Rows from block 6 of a small audio embedding model, named by matrix and row number. Each number is 128 + 32 x the weight over its row's rms, rounded and kept within 0 to 255. All counts start at 0. Numbers have three digits each. After the name is the row's rms in percent of the matrix's.
After each channel's rows are labels from the 100 clips, of 14848, where the channel reaches its highest value: "responds to" is what is common among them. Only what is clearly more common there than usual is listed. The data: acted Russian speech (Dusha).
# c30: last pointwise conv (model.blocks.6.c3.0.weight, 384x384x1), inputs 0-95

c30.185 101:145165115149108126136089173130107139115141163139151099141116071153133099149106112121122127155110134128153105124087129131109136109107147115141111095125153141124147145120138111111109122130130162125139142088104127138128141117129122151127110141092139144133112177177117117117114158155140123121
responds to: emotion: neutral

c30.171 099:149155118135139114135117177146140125113140153119136150098127105181110136126100118138138129159127151130159130133108150128129143132141113148129140122117163125156140143138139137141130136148140174137114145101118138121150152122112118164125125089119144160097131132166122110135132137152144119140
responds to: emotion: neutral

c30.195 102:138119097177109165110119149120117168140167129109172128107124123144132083120104093112093103119091124104132086102123147127102113100149097126177139107168149182137157130118178087117086160147111163142092174136130138141137168143104132124145124126128154127108140124135091082113107134145162134114
responds to: emotion: angry; emotion: positive

c30.1 105:156145121158120117141132185162127150133139158110162126110132087161137080128098140082077085136092143092164092135105125120113136086140111128135125110139161158123129143093144077124134128144091185119150135108107170120130139131116156158133110135101156165113152145146077127085085137163151070128
responds to: emotion: neutral

c30.238 100:156114126128140139120135116099155166171155113085150136102115140110102114099132156113110107121116121104106086143132143120095109112154082139169154144166119154118146121112146122135147126135126119151096162140152183119155121151102115118110135125145132131102146117119131115112117094107167148149
responds to: emotion: positive; emotion: angry

c30.101 106:141100134131130162104121080097151173146154120109164117140129126085129109101113127142147143111158129139094098126127121140107118157143104122162127117164092176083145130166154142134145134132114073135091160131116099141137131155128141101143137145141141117121158123091135108150139117093134117126
responds to: emotion: positive

c30.157 099:118147141124130106143128123156151088150091136110084106169063092122117119138063140110096122160107127109146100149092083086146157105083118080087104169102113102097094123101081102118145080108145111085155092095077153083137062114124134146089091129090096138093113135104096161105117127142088126108
responds to: emotion: angry

c30.174 096:146109114085000119098043160130153145173113115093149036082094155140098064109096151103107124095110138112141138129087092129128121112135078072134079177131115134136086112086133086050103101092146138104117113084080147096152093136126126130076062097084065115093079094147130140099115100159161162025
responds to: emotion: sad

c30.177 100:166137116145093165122110169161108184137151142107191107110104121172133103119117141111123122119108153115166113099113131165116140098133093127155109104155180165121147128113161110110096150144129161125137147097103147135121160145109119150126105120115133134124146130145117133119115123139170109114
responds to: emotion: neutral

c30.202 103:086117134158141148115179115155127118096172092137140231124154116121154057113098142135144163083142095126116125159126189130127091134171113158131198105139107137162160092134164113132110196255130126203134140152146141167141171117054139116173150144145196087160161122101131148130160111162096131133
responds to: emotion: positive

c30.179 096:180153125115162122167130087112169157112129166116151139121089110096095124147090157105130125175115181082103106173124122118123163102125123117147140181151098131107121151093093115160183108134145098121104136101090130101157133110138107127106146094139126170110128139052127111109119135103162141139
responds to: emotion: angry; emotion: positive

c30.211 096:117112160123178127081123113150145114100131115081118136064091125137084160122110114107119123101121122108123094096124138121161097106146098115120125149123131111112122122110110125148138095087165142121165132092102109105118114099099103122087146083139128120096121098133133165088101084160118128132
responds to: emotion: angry; emotion: positive

c30.87 106:156144098131111141149096139122115145165143129115159052136070140121133144126110144094098082122106150103133034121110111131110129099160121084137084151154120159073116138103130107114113119096095137116149147091079149136121130153123142130138109152106120150119131152118113143084087117139142129100
responds to: emotion: angry

c30.124 108:150148096079048087115089143126120101140064125097109103081109160149078109137113137114107108132118152094143158134123091109156125116065104103090099142075127089149050103117084119054097096123122142090141064098100148084122105130139100144097060090099076136102069108162104153121120109147135132073
responds to: emotion: neutral

c30.112 096:203206073148111125166077170157071164139130184133166065146092080169138098155129125087111098184106186097181124112093110144112184100110141115129100103137157157119127168100149114100104133115100187094152127075096109118126148143158136183140096134100126185129116167150085148088110162159177119114
responds to: emotion: neutral

c30.85 104:118095111068126108108150078072141100123108091104115137117112159072104067082103122104109107101106140115081119162101105083091111122124107088131113138122065112104115084133114112124130111135106078132080122102093148090146126082117098103073118093115099115071136114109112107115113101069132132142
responds to: emotion: angry

c30.67 097:169197088170103106180087173184112151137149174131162097144079093172141102197109135106112129181109166098176109131102125152149195115109147098141099123125153147110140155109144123111110132125135180088173127122079128148133145138142174201142098131101134188132116196177102163112119167185163138117
responds to: emotion: neutral

c30.304 100:131090103046070098094089105113139127158098091078133099079068125117069101073095126131116115092125117121108131171076082093099109131129057099125067142119115125114061119113106109059154108090116109113132129083079153062150092128120090106070062069069080121100084079065159141129104086129130132032
responds to: emotion: sad

c30.352 102:151122136088067101102038141129151135142104121078140041089111134144047068108146131106125085120108137111140089134120061116109123083112090116129036136134134146084069140092120084047134098052111149090130126127122125081129107147133085115059078087082061142086075101116148127076077102129147123030
responds to: emotion: sad

c30.209 107:117096132118133157127140069045151151146148127126139097146119141044130116119085091142164130113146123176051089133120119136083117151145130097153104145153069152088129123152150145116150139105095055130053154087095099117125125140125119075116132132137124122131124116054148077144144144057137159114
responds to: emotion: positive

c30.63 094:113110167102104093096096153093147107096092137175097112138145111133144123145168131181192130104142099191125179151120097128118098158078190132094109091076156084165091158144133166070168101106125144099082079134144111129123092109161116134128095131087102108164080112154180078154101125086114104083
responds to: emotion: positive

c30.233 101:169170121154092132144093176152122154136131166134165087131090096172155084155090135102126121157122172114180106109086133139117149112120126110140112112126169143132139142115150097112124155119113182112155142083092147142149155148132150150135111133098118158141101149165103145106120146147160113113
responds to: emotion: neutral

c30.325 100:164177112126119120130105187156127126124131163127140096117112087180116133139104131109125114142125160107190126123096113126088150125114118134126106106110182121140110145112127120101118130123105186123130131092103121126140147132134133172112087118078127160123115151183087120099114135156159112104
responds to: emotion: neutral

c30.149 098:132107123174090160132145100091137168168160138169165097173084152086170088114102108142157134104153118125083084108115131143140120141138130086162113149170117178114159137131178128120096163128152110112107175108095127150124160176147161101167126168149160127173160118093151118131147150117159164148
responds to: emotion: positive

c30.252 107:144160129166133080153149138134094130116106157133118094135112116142148176154127101123094108157106137110145125092132098132132160114087141104100089087090146126141087143129096134099097062100096151047126071101098098139099114153161158150131102146109090149127109150174100124119127154156132090105
responds to: emotion: neutral

c30.32 104:115108118053091106114101081097137119150072112076105076084122162108075102089129124105121102103112112120103154123110080113119116116110082078102068169104089121127061120126101108066105088060121089098111098117103128065164109126141076090047090090082050125078066093070125114117117087115139156068
responds to: emotion: sad

c30.41 101:149155117079137109098129150132162109126114108108133105084112113167105118123098149098115144144117172129158128140102118141142114108108105115118120145101162105141101113124113113117142119115102152098134120071102155112162132106112101175102136092112102128110110108148102152101117104137146149113
responds to: emotion: neutral

c30.49 098:141151103135084111125082142146137146112132142125137100107092102161120069133089151084119105136091165109148142167072131151103151105110118077136104150140133142147136115099152102118160138128088163114140143077082152129175155106116122164129080095076128151128120128142131137087108115161157116100
responds to: emotion: neutral

c30.114 097:168155090173115134181103162158090174132139166155162086183102108155155065156126131107114116143116147104140116134107123150138168112120144079143103118146148160123140167108164097110095141110117154106137141106091132157118117173141174152147121166128141173143141184149094140102091177151156098120
responds to: emotion: positive

c30.36 102:142134125120151128123125131124125156152141113094139101098094119103093170113108110111106111114112120115123079142096123111101125109163105067157098119146129138092123101105129123118132105089106134114101165088062128110107126135118110135090112085097117115084135113105119127102099106122133105105
responds to: emotion: angry

c30.77 098:152173079140081113156093155139103122122119170140144070143080099174145118159103124116110127159106164111169148117091117146142157118085147096119103126113159135117105161120135114084092124111136183088151113058081143131122132150133149179152099148084115149151096160145091133110114150163158114102
responds to: emotion: neutral

c30.175 097:161129133121027097127008170186132147192083151107126053137118159195128066128158170110090110149096149080177129129159046142189143091046115126077072200110174132103067141093111076052111085091164157065201068131122152117143082181178158152102066129094056161102027116151137192104114119198154157065
responds to: emotion: neutral

c30.120 099:128099080122120157094151083077131118117134103125133163076152153034131083097138119112110123095109127086067135104169162162133090108146095162150163149138068139149124086102146105138127156159125075181076139169169132145129148113081077093114158097155143090135121123128109104112124094109140141144
responds to: emotion: positive

c30.378 108:146120101137103147128119151130125161157164134107176120111106125158116085098111124093099083100113146082134071109086168121071117095150095116169130106160139161106156128099179069120121157136072155147112172118124161117160151140090125130123117111113169126114161119133107082095093127129160128104
responds to: emotion: angry; emotion: positive

c30.263 108:173172111146084128131120185158126157156133159117163101106083108160138074132091151076101087122089159081163108108084121147084143085127105097146100110147173151121123149067136079100124148126074178116127134082085145130150148154128117166124093124109128145122115144148106112075088132138154121103
responds to: emotion: neutral

c30.13 112:129139142127099103140066152143119128130075135079115062109100129147091134121146124130126135138137124136144096127147073103137136137090110134106054123114138113088087143134093116076136069031148152047122074141114131098131086139145123149106085126098073135090084130143130134118121136133131120080
responds to: emotion: neutral

c30.190 098:113145085117153099137163114138149070078117114095129123084125139121091133143092141124125127140138141149126110122093132139111126124108098114112114135101100090127109109143117152143127115117127113119135113102103161105162148067109100147095119106126117148080125112139124136120134120137130169146
responds to: emotion: neutral

c30.76 092:153168125170220143176199125128107138075177138145135160138103101125142154163091106143156142163138158110140116144126175098134170153178118119167161100153149152104177160138153157215171134155145129152127164122103093139117176084109151162148168136162165145124180170078103124139159151129129103207
responds to: emotion: angry; emotion: positive

c30.107 106:138155118102092052119058108143116102127074141122118068110096140130132101138125132106097135146121155117134142113119056134176136129038121112086050170063121094152053114118091091058106078080170136037160061115093141103135097116150111129113070138077051144107032115126118155135122123159129180065
responds to: emotion: neutral

c30.214 111:159109127125084110132083146138155147163109141107147053136087156141114066138127140122139094131121141112139066153144065124136140117102110113118054150142141140057099137124126108077132091048114127063133124129127143110155095153163146130114080131100087156117100135124141142117122131129144136078
responds to: emotion: sad

c30.274 104:152180134103148104122128170127132104104115145127119099094114112170115171148098120123107138147125166133157143122102109139136133136104118110101108116105166096143126128124110140117129121135096179090118106105099125123132120110123106172116119122121108159133104136158089125101117106136140117112
responds to: emotion: neutral

c30.268 101:166120062120104134120122135112140176182144127133173126111086107111114105131060134070089085113094105072113082101078138131059115083159111104169118140179103182131127136083160083128109145126063131154088173080085171124143144157122118117124102123101134120132142126108082110071083137120173145129
responds to: emotion: angry; emotion: positive

c30.163 098:165127141110130130121132112098168140152139130091156154078111136111080091103104151128146115117097146113103092160127139118121125108146070118157136170149105155096127124098142115142154128129128111144123158112126158092167121131123098102086117086131120132088139101081121113127104103112162132144
responds to: emotion: positive; emotion: angry

c30.189 097:151170101132092114150077164174120142128123179126154083131083111175147128159115139126129120155124175117173124116089114153142154131077123102123086124102152103132106167124115133111121122131140171093153118091088144132126133152129137172136090132092121158146093145145100150121151143149147124100
responds to: emotion: neutral

c30.377 097:154095108116107131103117123095138181180130112099185109097089109111104110097085144089104108083095140101111079140106135121072095092143071095172124122175121167132132104081160100119144146102085129132082164105107150113143148149103127078100121122110132106107160118115107079087100105096175135121
responds to: emotion: angry; emotion: positive

c30.29 108:119146120123100050143120147148111111121108137127116073119076133136115141131103093143132095139121123133114119117141109109114143125095131076084077129082133106158088130134079148098103052097119146058115093111095105078101100106135122150096061118080080139101110120134136127143144136139125121104
responds to: emotion: neutral

c30.364 101:129108124110119137093142104122178116160128091135123103131117107099127153101103131137136149097151126149126116127114123122138113151146107109136116170121106132113122105164141147112136130121106111119122147083091122127121126125114132094121126137122118093123129118109122157131160113133129144118
responds to: emotion: neutral

c30.210 105:117080092084150112110188049065143123132110099103120122103091122054093141091085124135110089101134114135052108165104130114071098119148104068136094100142053127123097101145126142089152114124091062144076149089088113080143116116100107087108105096091109110091128074056113079121124099084111111093
responds to: emotion: angry

c30.353 100:154121096059035107129053126131137152201098137121148031132050103116114109117095134089115102111105142093136110136108067116103132097108120059121024144145129138115048146106129113008123112070111127100116125071065123110151103174147135111108054132058065147117058110084130128111099129118144120005
responds to: emotion: sad

c30.318 107:133140104100114103133138126147147101120114124099123109102069097136107097134079126104097108138101143104127122141075130110130130094127122044099073154104109106149089107105109116090130120125097132112146119053047146073138142100115099145096081101062077150103098121133100134103112111138144133113
responds to: emotion: neutral

c30.231 108:104115097074118077111139077101128070126064127109092117118153164099101140129162125091124114114106094124104121123108088095119147116084127116077099147072096068102073128112062128115131077084126094089108064134131119084125076111121104127079119124099078120092101098134117136101108120101108148103
responds to: emotion: angry

c30.229 108:131143125091096059168081108140155089146065132141108087151081171114134036147074143097115127168099135084114151138090050044134174096080143050077058158083132082145092114100078078088113067066151109078155099057056154099164068113119112153093052149058077150124073166137098143119122138137109143074
responds to: emotion: neutral

c30.259 099:151114105081047110121058092145142132170104122099135043109066153102094027078112177089117071093098127102107097159124080114122110076115100081122060158143081140069094111080129091047137114082101103097147136093084142098165099154121104091079078101093090141100084094087098130101080105133126150051
responds to: emotion: sad

c30.136 107:129143117074085090136085175135092099117074156094117068089130121147080110128144126114106111151126143115162145135110078131140137127076113130098078096112168099117058130118090117096119078064120167086147091144139143072126082080150103159069101087115074131095074124171128128127140127143124087080
responds to: emotion: neutral

c30.201 094:151099080126123177095130087075107176160154087115188154087148174073129100107150097098100121106118125096064122106170147175129086108162084176199138131172050191107143093125157072149090177159141085163080172198184133127120159144097102048118149100166137083137151108132123105115098103120167135148
responds to: emotion: positive

c30.380 098:153126149105126087121099146139151120171110139111145121137055136145102060120073152085103110124093158081154110158067105074163146087130120043127114184127160134119125155084116086130155105109167135127158134052042140093154115152138139135072102119103125160093119105121123150093106135137132155129
responds to: emotion: angry; emotion: positive

c30.337 096:148122137123082117126100144186126127159140141114140104112058115186097085130060141108111111130118141120165091135058108141141125112128097039134098159129145131108103160109141119073117138113148159124185134050057165122145138128131114144103086101084118132107114130117129146126105142185148167071
responds to: emotion: angry; emotion: positive

c30.321 096:103111167124106111116129152089144115124114143191115134156140079140168098161095104150184133097154068166148169135081123122114096153100192094103133116104149112215111171159125147102138140129141149133099105084115135170127137131146136124132105154090117125183115130149161113155131143107110133102
responds to: emotion: positive

c30.339 104:190161109127045117139087148136102146148111171139164076118075084154129117147059142101114106148091168084153115088040113151110137092126141077139085134124150141120119156102128086069095128112085157102118126032069126139107132155145117141143088146077122167138106132140086129078100134136161108067
responds to: emotion: neutral

c30.302 098:167187096130110117166091172153093143130121182144146093143084094174159117178092124082103121157112170090182123111084122153104176100096147086123101104121170135132127158100130112098110131110111194096145115071088124135136136132128147192128101145098124174140103161174107147102105160150167101106
responds to: emotion: neutral

c30.3 095:141158179130247143121184128148148114044154107112139227087127107133100119114053135127128144151135153111155115183111185112153130124196102154158203100139151132130174111118135117226192142152143123203160167123141132093148161043069103145117197088165166141106187112086125157120153100144125118219
responds to: emotion: positive

c30.17 104:146096102081094119102093160118121132156107111074112062086076113126081098067111136119132112088142122117120087153097100105107105127133052077123053127137128126099107112139118143066143117079123134101119139089078151079147101150116106093080084089068091112062091080089134113122140091130135114051
responds to: emotion: sad

c30.308 096:128120142136155145126157134104144125081146134087142150096110107130102082121113127136163146119118138134115098155137131114155113118123094118151127144137143141098137142128136111152166116123157144149117157137130119093136153084114103118107157102142141139083155117120131138151140117120137134157
responds to: emotion: angry; emotion: positive

c30.168 101:152177145146125142141132208164150139141145149110170123098112098169119093150098130131137141149139139140183114152101133158145158119125141130165134126136197146124138139128153124133129156133152186131162138089102135124144149119148115203135112120118123163133124142197143163129126131161171126114
responds to: emotion: neutral

c30.72 098:132128131104060080123019159169139144158048157078114101084138180185087081122171157096112119129102147092165118125175055129159124082050097154054088161091187106111080151085084078062135080064160174073174052175167139078126036141156101150094068089090075154100017139164106171090092121180135155086
responds to: emotion: neutral

c30.109 098:145108136082017117103010140147137171185081112098159012101107139139104088082156155126118109110123146127119093136136049128142102113098084135145027162148131161087053132113141102020135104030124132066142137146131152085139082188132121096087072109096051113094051097103153142103114119147145155041
responds to: emotion: sad

c30.2 102:147131157130094117079116178150162115111138119123143108099109114177131108138104133111129135108119145124163117139085143153130088105125097121139110144131153116129122105111154117099140137153097147125147136091121173129153155106097123131144110132102131111128118100151144131106114103124173144099
responds to: emotion: neutral

c30.313 107:046072062098130103120170110081102059122113124135062121147122165098111130129133098126099114099124053113115162091120127062135110139119134092098118147107075077165104124132075129142070088130148127115088111121110142103120130097141104091116131130130121093117151102137091109121141125120080151147
responds to: emotion: sad

c30.289 095:139159086206120150181129131128084170155169161166174097171109114149188107167133104138137154164145135140124125117116140171132156153124154117155134117137124162147151166158172131132083160140158145118117132116115113186117156160135205132196120186133161154184145188120117124142132194150160135131
responds to: emotion: positive