A small audio embedding model, trained from scratch.
Model: 5.14M parameters, log mel input, arch ecapa_tdnn, norm batchnorm, activation leaky_relu, depths [12], widths [384].
Training: adamw at rate 0.0018, batches of 256.
Data: trained on acted Russian speech (Dusha), 26041 training examples, 41.3 epochs.
Rows from block 7 of a small audio embedding model, named by matrix and row number. Each number is 128 + 24 x the weight over its row's rms, rounded and kept within 0 to 255. All counts start at 0.
After each channel's rows are labels from the 100 clips, of 14848, where the channel reaches its highest value: "top examples" is what is common among them. Only what is clearly more common there than usual is listed. The data: acted Russian speech (Dusha). In brackets: how many of the 100.
# c30: last pointwise conv (model.blocks.7.c3.0.weight, 384x384x1), inputs 154-230

c30.110 [178 144 100  99 105 125 157 126 157  83 139 121 104 127 166 151 139  90 155 114 115 137  91 113 145 136 125 127 121 126 105 110 108 134 177 118 130 144  90  94 136 128 116  95 126 130  99 141 113  84 136 137  96 105 119 114 118 145 116 139 142 128  93 115 147 103 106 145  99 104 152 142 121 132 103  70 134]
top examples: emotion: sad (96)

c30.337 [139  81  99 114 146 132 151 137 126 117 110 122 109 157 125 128 160 127 137 126 102 143 169 143 139 141 111 134 112 113 130 144 127 122 161 126 147 127 105 109  93  79 151 105 135  81  70 120 140 129 100 133 124 134 117  92 126 130 113  94 121 127 112 116 134 164  92 122 120 121 122 130 150 133 120 120 107]
top examples: emotion: sad (77)

c30.167 [135 103 122 122 110 119 157 147 139 127 130 129  97 119 128 118 105 110 136 139 118 139 113 153 157 147  99 138 122 116  98 134 117 139 135 137 139 140  89 127  69  70 143  82  91  71  67 102 115 145  99 113 114 149 138  61 143 102 135  60  93 112 123 133 112 121  72 108 111 140 131 138 162 112 111 116  91]
top examples: emotion: sad (83)

c30.254 [159 119 150 118 115 103 138 120 156 121 103 117 124 120 118 123 120  99 162 148 173 108  93 154 139 162 105 157  92 137  73 169 120 173 145 134 141 118 129 144 120 113 102 100 111 109 137 122 126  88 121 162 158 112 146 108 172 112 141 120 122 116 135 109 163 106 113 137 157 136 153 121 139 122 120 110 128]
top examples: emotion: positive (82)

c30.186 [193 123 140 123  87  94 137 113 157 103 109 119 144 160 163 139 126 137 129 138 157  94 106 146 113 148 111 154 102 115  89 135  87 155 211 126 147 117 117 124 109 120 107  80  98 108 113 135 125  93 125 132 139 105 118 102 166 131 137 114 138 116 122 121 150 122 110 158 137 122 174 114 134 125 103  86 117]
top examples: emotion: sad (97)

c30.358 [116 153 114 111 169 160 153 148 126  94 143 107 128 103  94 109 121 131 125  99 154 173 152 118 170 110 105 102 107 157 130 109 148 122 108  86 117 150 133  80 154 154 145 161 192 141 130 157 120 102 150 132  97 110 134 153 104 172 122 151 125 162  70  93 103 146 109  95 133 108 134 172 156 127 148 112 155]
top examples: emotion: angry (89)

c30.355 [133 120  73  90 121 113 141 106 124 110 105 143  87  96 134 121 121  87 156 111  90 121  92 103 140 100 115 134  96 160  89 100  93  88 132 123 117 131 116  83 115 107 107  92 127 113 109 160 105 101 109 136 105 111 113  85  90 135 100 108 112 139  80 116 136 103 107 121 103 134 122 156 114 106  84  81 121]
top examples: emotion: sad (94)

c30.151 [119 154 111 101 160 134 156 166 126  73 141  95 120  88 103 107 109 107 127  92 135 174 152 110 171 107 125 113  98 147 112 105 137 138 118 105  84 154 120  88 164 155 130 152 159 157 122 150 108 121 163 116 125 122 141 153 104 165 109 154 147 170  64 111 124 128 113 119 123 124 131 159 158 109 136 124 155]
top examples: emotion: angry (89)

c30.131 [124 145 141 149 139 151 104 122 128 195 109 191 144 110 139 162 135 160 141 187 143 118 110 126  88 129 140 181 133 149 142 153 123 124 108 207 152 105 168 119 121 134 134 156 118 126 157 135 171 160 114 161 138 158 147 145 121 114 131 131 167 117 121 179 177 120 169 162 139 148 151 122 118 119 147 149 121]
top examples: emotion: positive (80)

c30.58 [138 124 109  93  84 127 146 110 146 125 109 107 113 134 120 169 130 103 175 129 132 106  86 146 104 152 141 163  94 115  89 191 132 141 138 136 155  99 151 137 106  99 102  96 106 119 142 131 150 137 118 176 144 172 164 119 159 109 147 119 122 134 119 141 140  99 112 132 156 162 163 130 139 127 131 134 112]
top examples: emotion: positive (70)

c30.278 [124 122 121 113 152 138 110 120 150 167 116 171 108 114 140 141 145 114 136 180 144 135  92 162  97 128 116 171 119 128 168 138 125 124 111 185 132 118 112 118 121 123 110 151 148 124 130 121 115 159 109 135 157 144 135 124 168 118 167 147 157 151 119 145 160  96 169 169  92 146 147 107 125 164 136 152 108]
top examples: emotion: positive (39)

c30.234 [146 113  83  76  99 108 126 116 137  98 104 133 109 130 143 129 115  74 126 126  94 122  76  88 136 108 146 121  96 137  98  90 120 119 149 122  94 123 107  83 119 117  78  97 114 129 116 132 108 112 133 118  95 140 129 105 102 129  86 109 127 143  93 156 119  94  99 135  99 143 141 152 118 100  98 114 136]
top examples: emotion: sad (98)

c30.50 [118  99 176 120 115 129 129 145 109  91 146  89 149  92 110 119  85 137 126 120 159 141 131 129 135 143 148 126 121 121  94 125 106 169 116 105 129 108 132 215 124 127 120  91 107 130 124 145 120 103 131 120 134 124 112 130 137 147 115 116  98 121 211 118  90 152 123 104 173 155 133 139 159 120 129 129 146]
top examples: emotion: positive (90)

c30.343 [118 157 112 116 188 155 110 155 133 137 149 150 130 106  85 122 139 123 116 166 169 162 150 127 116 132 135 148 140 144 186  81 180 128 114 152  89 131 134  92 153 149 151 199 221 140 140 139 122 162 164 129 154 158 171 145 123 148 110 145 152 203  92 162 133 140 143 121 110 142 140 144 139 123 190 156 144]
top examples: emotion: angry (70)

c30.241 [114 120  59 120 155 119 144 103 116 131  92 145  92 120  96 113 145  80 157 107 107 140  83 132 120 114 112 119 114 142 143 126  92  73 121 114 129 136 100 100 108 106  78 127 166 109 121 169  96  89 112 155  93  89  90 103 108 133 117 122 160 176 109 114 156  70 127 141  71  99  97 143 107 145 120  90 122]
top examples: emotion: sad (93)

c30.202 [129 140 111 118 101 139 113 131 128 152  99 119 139 104 106 132 116 132 128 163 116 128 117 107 107 128 141 134 126 144 100 126 144 149 120 145 115  90 175 112 132 125 110 139 120 128 181 135 140 168 134 135 154 183 161 132 123 114 117 107 129 148 106 183 134 105 119 120 132 173 133 132 137  92 142 153 139]
top examples: emotion: positive (90)

c30.291 [125 154 138 122 183 157 142 173 147  82 147  92 133 118 130 121 115 103  97  93 142 201 166 100 180 102 102 105 124 150 135 100 143 118 133  89 107 193 123 115 184 171 133 159 180 169 112 122  98 111 174 110 131 113 132 162  94 192 108 162 163 149 107 115 113 118 116 133 109 108 145 150 151 139 142 138 187]
top examples: emotion: angry (89)

c30.313 [127 162 132 107 168 150 156 177 131  96 150  93 123 127 117 118 124 116  91 105 153 189 176 119 171 110 102 125 123 151 135  91 144 128 123  88  94 193 122 117 179 178 127 166 181 182 123 134 118 115 198 109 121 117 154 161  90 182 106 165 163 157 122 125 112 133 114 125 106 107 111 156 167 121 143 142 191]
top examples: emotion: angry (89)

c30.98 [113 164 137 130 168 172 155 201 135 104 175  82 150 112 124 116 102 143  94 101 170 193 187 121 168 126 122 114 120 141 160  96 169 136 107  98 111 161 142 108 167 161 156 180 200 165 152 121 135 134 173 103 125 132 158 174 102 173 126 166 153 157 104 128  93 154 134 112 142 127 107 148 179 123 174 152 162]
top examples: emotion: angry (88)

c30.363 [115 100  67 120 109  76 118 114 101 114 114 136  83  83  96 115 120 117 182 115 110 115 105 122 150 121 103 120 128 178  95 117 104  98 140 119 100 121 123 102 129 131 125 103 113 132 100 180 112 114 140 130 127 130 119 130 123 131 114 126 112 144 103 122 135 113 111  98 115 136 123 170 139 103  89  96 132]
top examples: emotion: sad (85)

c30.263 [119 142 110 123 150 162 117 138 143 171 122 170 135 105 157 154 121 149 143 183 133 137 114 153 102 127 132 175 112 134 147 146 139 119 111 181 162 118 160 103 123 127 131 170 135 134 170 121 139 150 125 149 151 144 154 145 156 123 173 137 169 146  92 169 159 122 209 153 114 141 150 118 143 127 143 150 114]
top examples: emotion: positive (70)

c30.262 [115 161 132 127 181 179 152 169 118 110 148 104 151 126 136 107 113 146 112  99 155 205 179 120 170 120 135 125 120 152 162 108 146 116 120 106 122 172 151 110 160 154 154 195 201 175 150 132 123 119 175 112 117 119 143 202 120 187 138 166 163 159 110 124 109 166 131 113 137  98 108 147 164 124 161 146 175]
top examples: emotion: angry (91)

c30.319 [159 139 143  97 138 140 135 134 140 109 114 118 134 166 166 133 161  80 112 158 150 141 110 144 148 152 136 168 107  75 104 145 103 166 160 151 111 149  96 117 123 110 106 122 147 110 112 114 111 118 113 128 134 123 118 118 158 145 139 115 147 138  94 142 127  93 123 144  92 117 153 105 131 152 119 124 117]
top examples: emotion: sad (97)

c30.347 [220 136 124 110 102 116 151 109 184 135 123 142 125 142 191 161 136 117 120 115 105 128 111 130 120 121 128 129 129 120  80 128 109 134 230 125 129 127 111 110 132 113 102 107 122 137 116 142 121 110 129 142 102 126 123 115 127 135 113 130 138 128 115 132 157 128 126 175  98 116 149 124 123 122  98 104 114]
top examples: emotion: sad (96)

c30.84 [155 120  72 115  95 101 141 118 171 119 108  97 133 118 132 159 137 115 134 115 101 105  91 113 109 127 118  98 108 103  83 153 135 118 153 101 128  98 151 150 113 107 102  97 109 108 138 126 156 117 118 183 136 166 163 111 129 104 128 102 167 113 112 161 148 117  99 135 173 150 184 108 149 115 115 128 118]
top examples: emotion: positive (85)

c30.145 [130 157 131 132 172 150 182 201 134  85 159  78 130 122 122 121 122 123  98  91 153 196 179 118 182 109 120 100 132 144 140  92 167 129 110  94 111 179 126 116 175 171 146 159 198 160 115 130 122 135 174 122 129 121 157 162 112 191 115 160 152 145 101 117 119 158 113 130 128 106 112 155 175 132 150 149 194]
top examples: emotion: angry (88)

c30.170 [139 132 101  91 125 122 132 103 127 117 111 148  78  94 139 110 127  68 172 113  96 140  96 128 153 112  95 136  98 175 106 117 102 107 132 126 123 135 119  85 127 132  88 112 118 132 117 138  94  89 123 144 124  97 102 120 129 129 127 131 124 136  81 103 147  82 120 115 101 118 129 164 117 128 113  90 129]
top examples: emotion: sad (93)

c30.91 [212 127 142 107  84 116 110 126 175  97 128 122 122 143 185 145 130 122 135 131 147  85 120 134 126 141 138 135 109 103  93 126 116 155 247 117 137 119 136 101 118 126 133  93 112 118 137 130 125 109 120 132 111 110 107 120 134 132 128 126 122 134 116 119 135 136 140 153 102 113 130 123 123 138 111 103 113]
top examples: emotion: sad (96)

c30.272 [131 120 107 113 107 115  87  90 140 130  98 101  93 104 103 149 110  95 157 146  92 119 106  95 115 126 136 114 125 145  77 137 149 139 131  98 121  98 148 144 133 120  91 106  85 117 152 137 137 142 123 150 133 168 157 139 131 117 123 123 119 136 112 163 122  92 117 119 144 163 144 147 140  77 130 143 120]
top examples: emotion: positive (89)

c30.22 [178 141 110 115  97 131 101  80 158 123  89 105  94 115 156 142  90 113 121 123 123 126 112 106 113 135 129 121  80 136  93 102 125 139 182 104  98 116 128 110 112 133 114  87  97 106 117 148 116 131 124 119 106 153 143 111 120 110 103 116 109 125 104 168 121 103  89 130 133 137 130 116 122  99 136 138 114]
top examples: emotion: sad (97)

c30.288 [163 112 172 129  98 109 124 123 145 119 108 122 137 144 146 126 116 130 148 151 178  88  95 168 114 171 103 163  86 142  75 124  82 182 168 139 147 125 125 149 110 115  96  84 103  99 106 112 140  93 105 139 153  75 118 105 184 127 142 117 116  90 139 100 152 125 105 150 142 125 155 104 128 119  91  98 104]
top examples: emotion: sad (56)

c30.3 [105 159 163 121 122 113 164 169 109  94 154  86 137 119 104  94 126 108 125 108 158 171 162 129 157 108 145 120 130 124 118 115 162 135  97 106 117 165 145 121 149 152 153 155 154 151 127 130 130 140 163  85 122 153 166 149 127 155  99 151 135 141 124 114 115 137 121 124 142 138  51 148 128 105 138 144 162]
top examples: emotion: angry (88)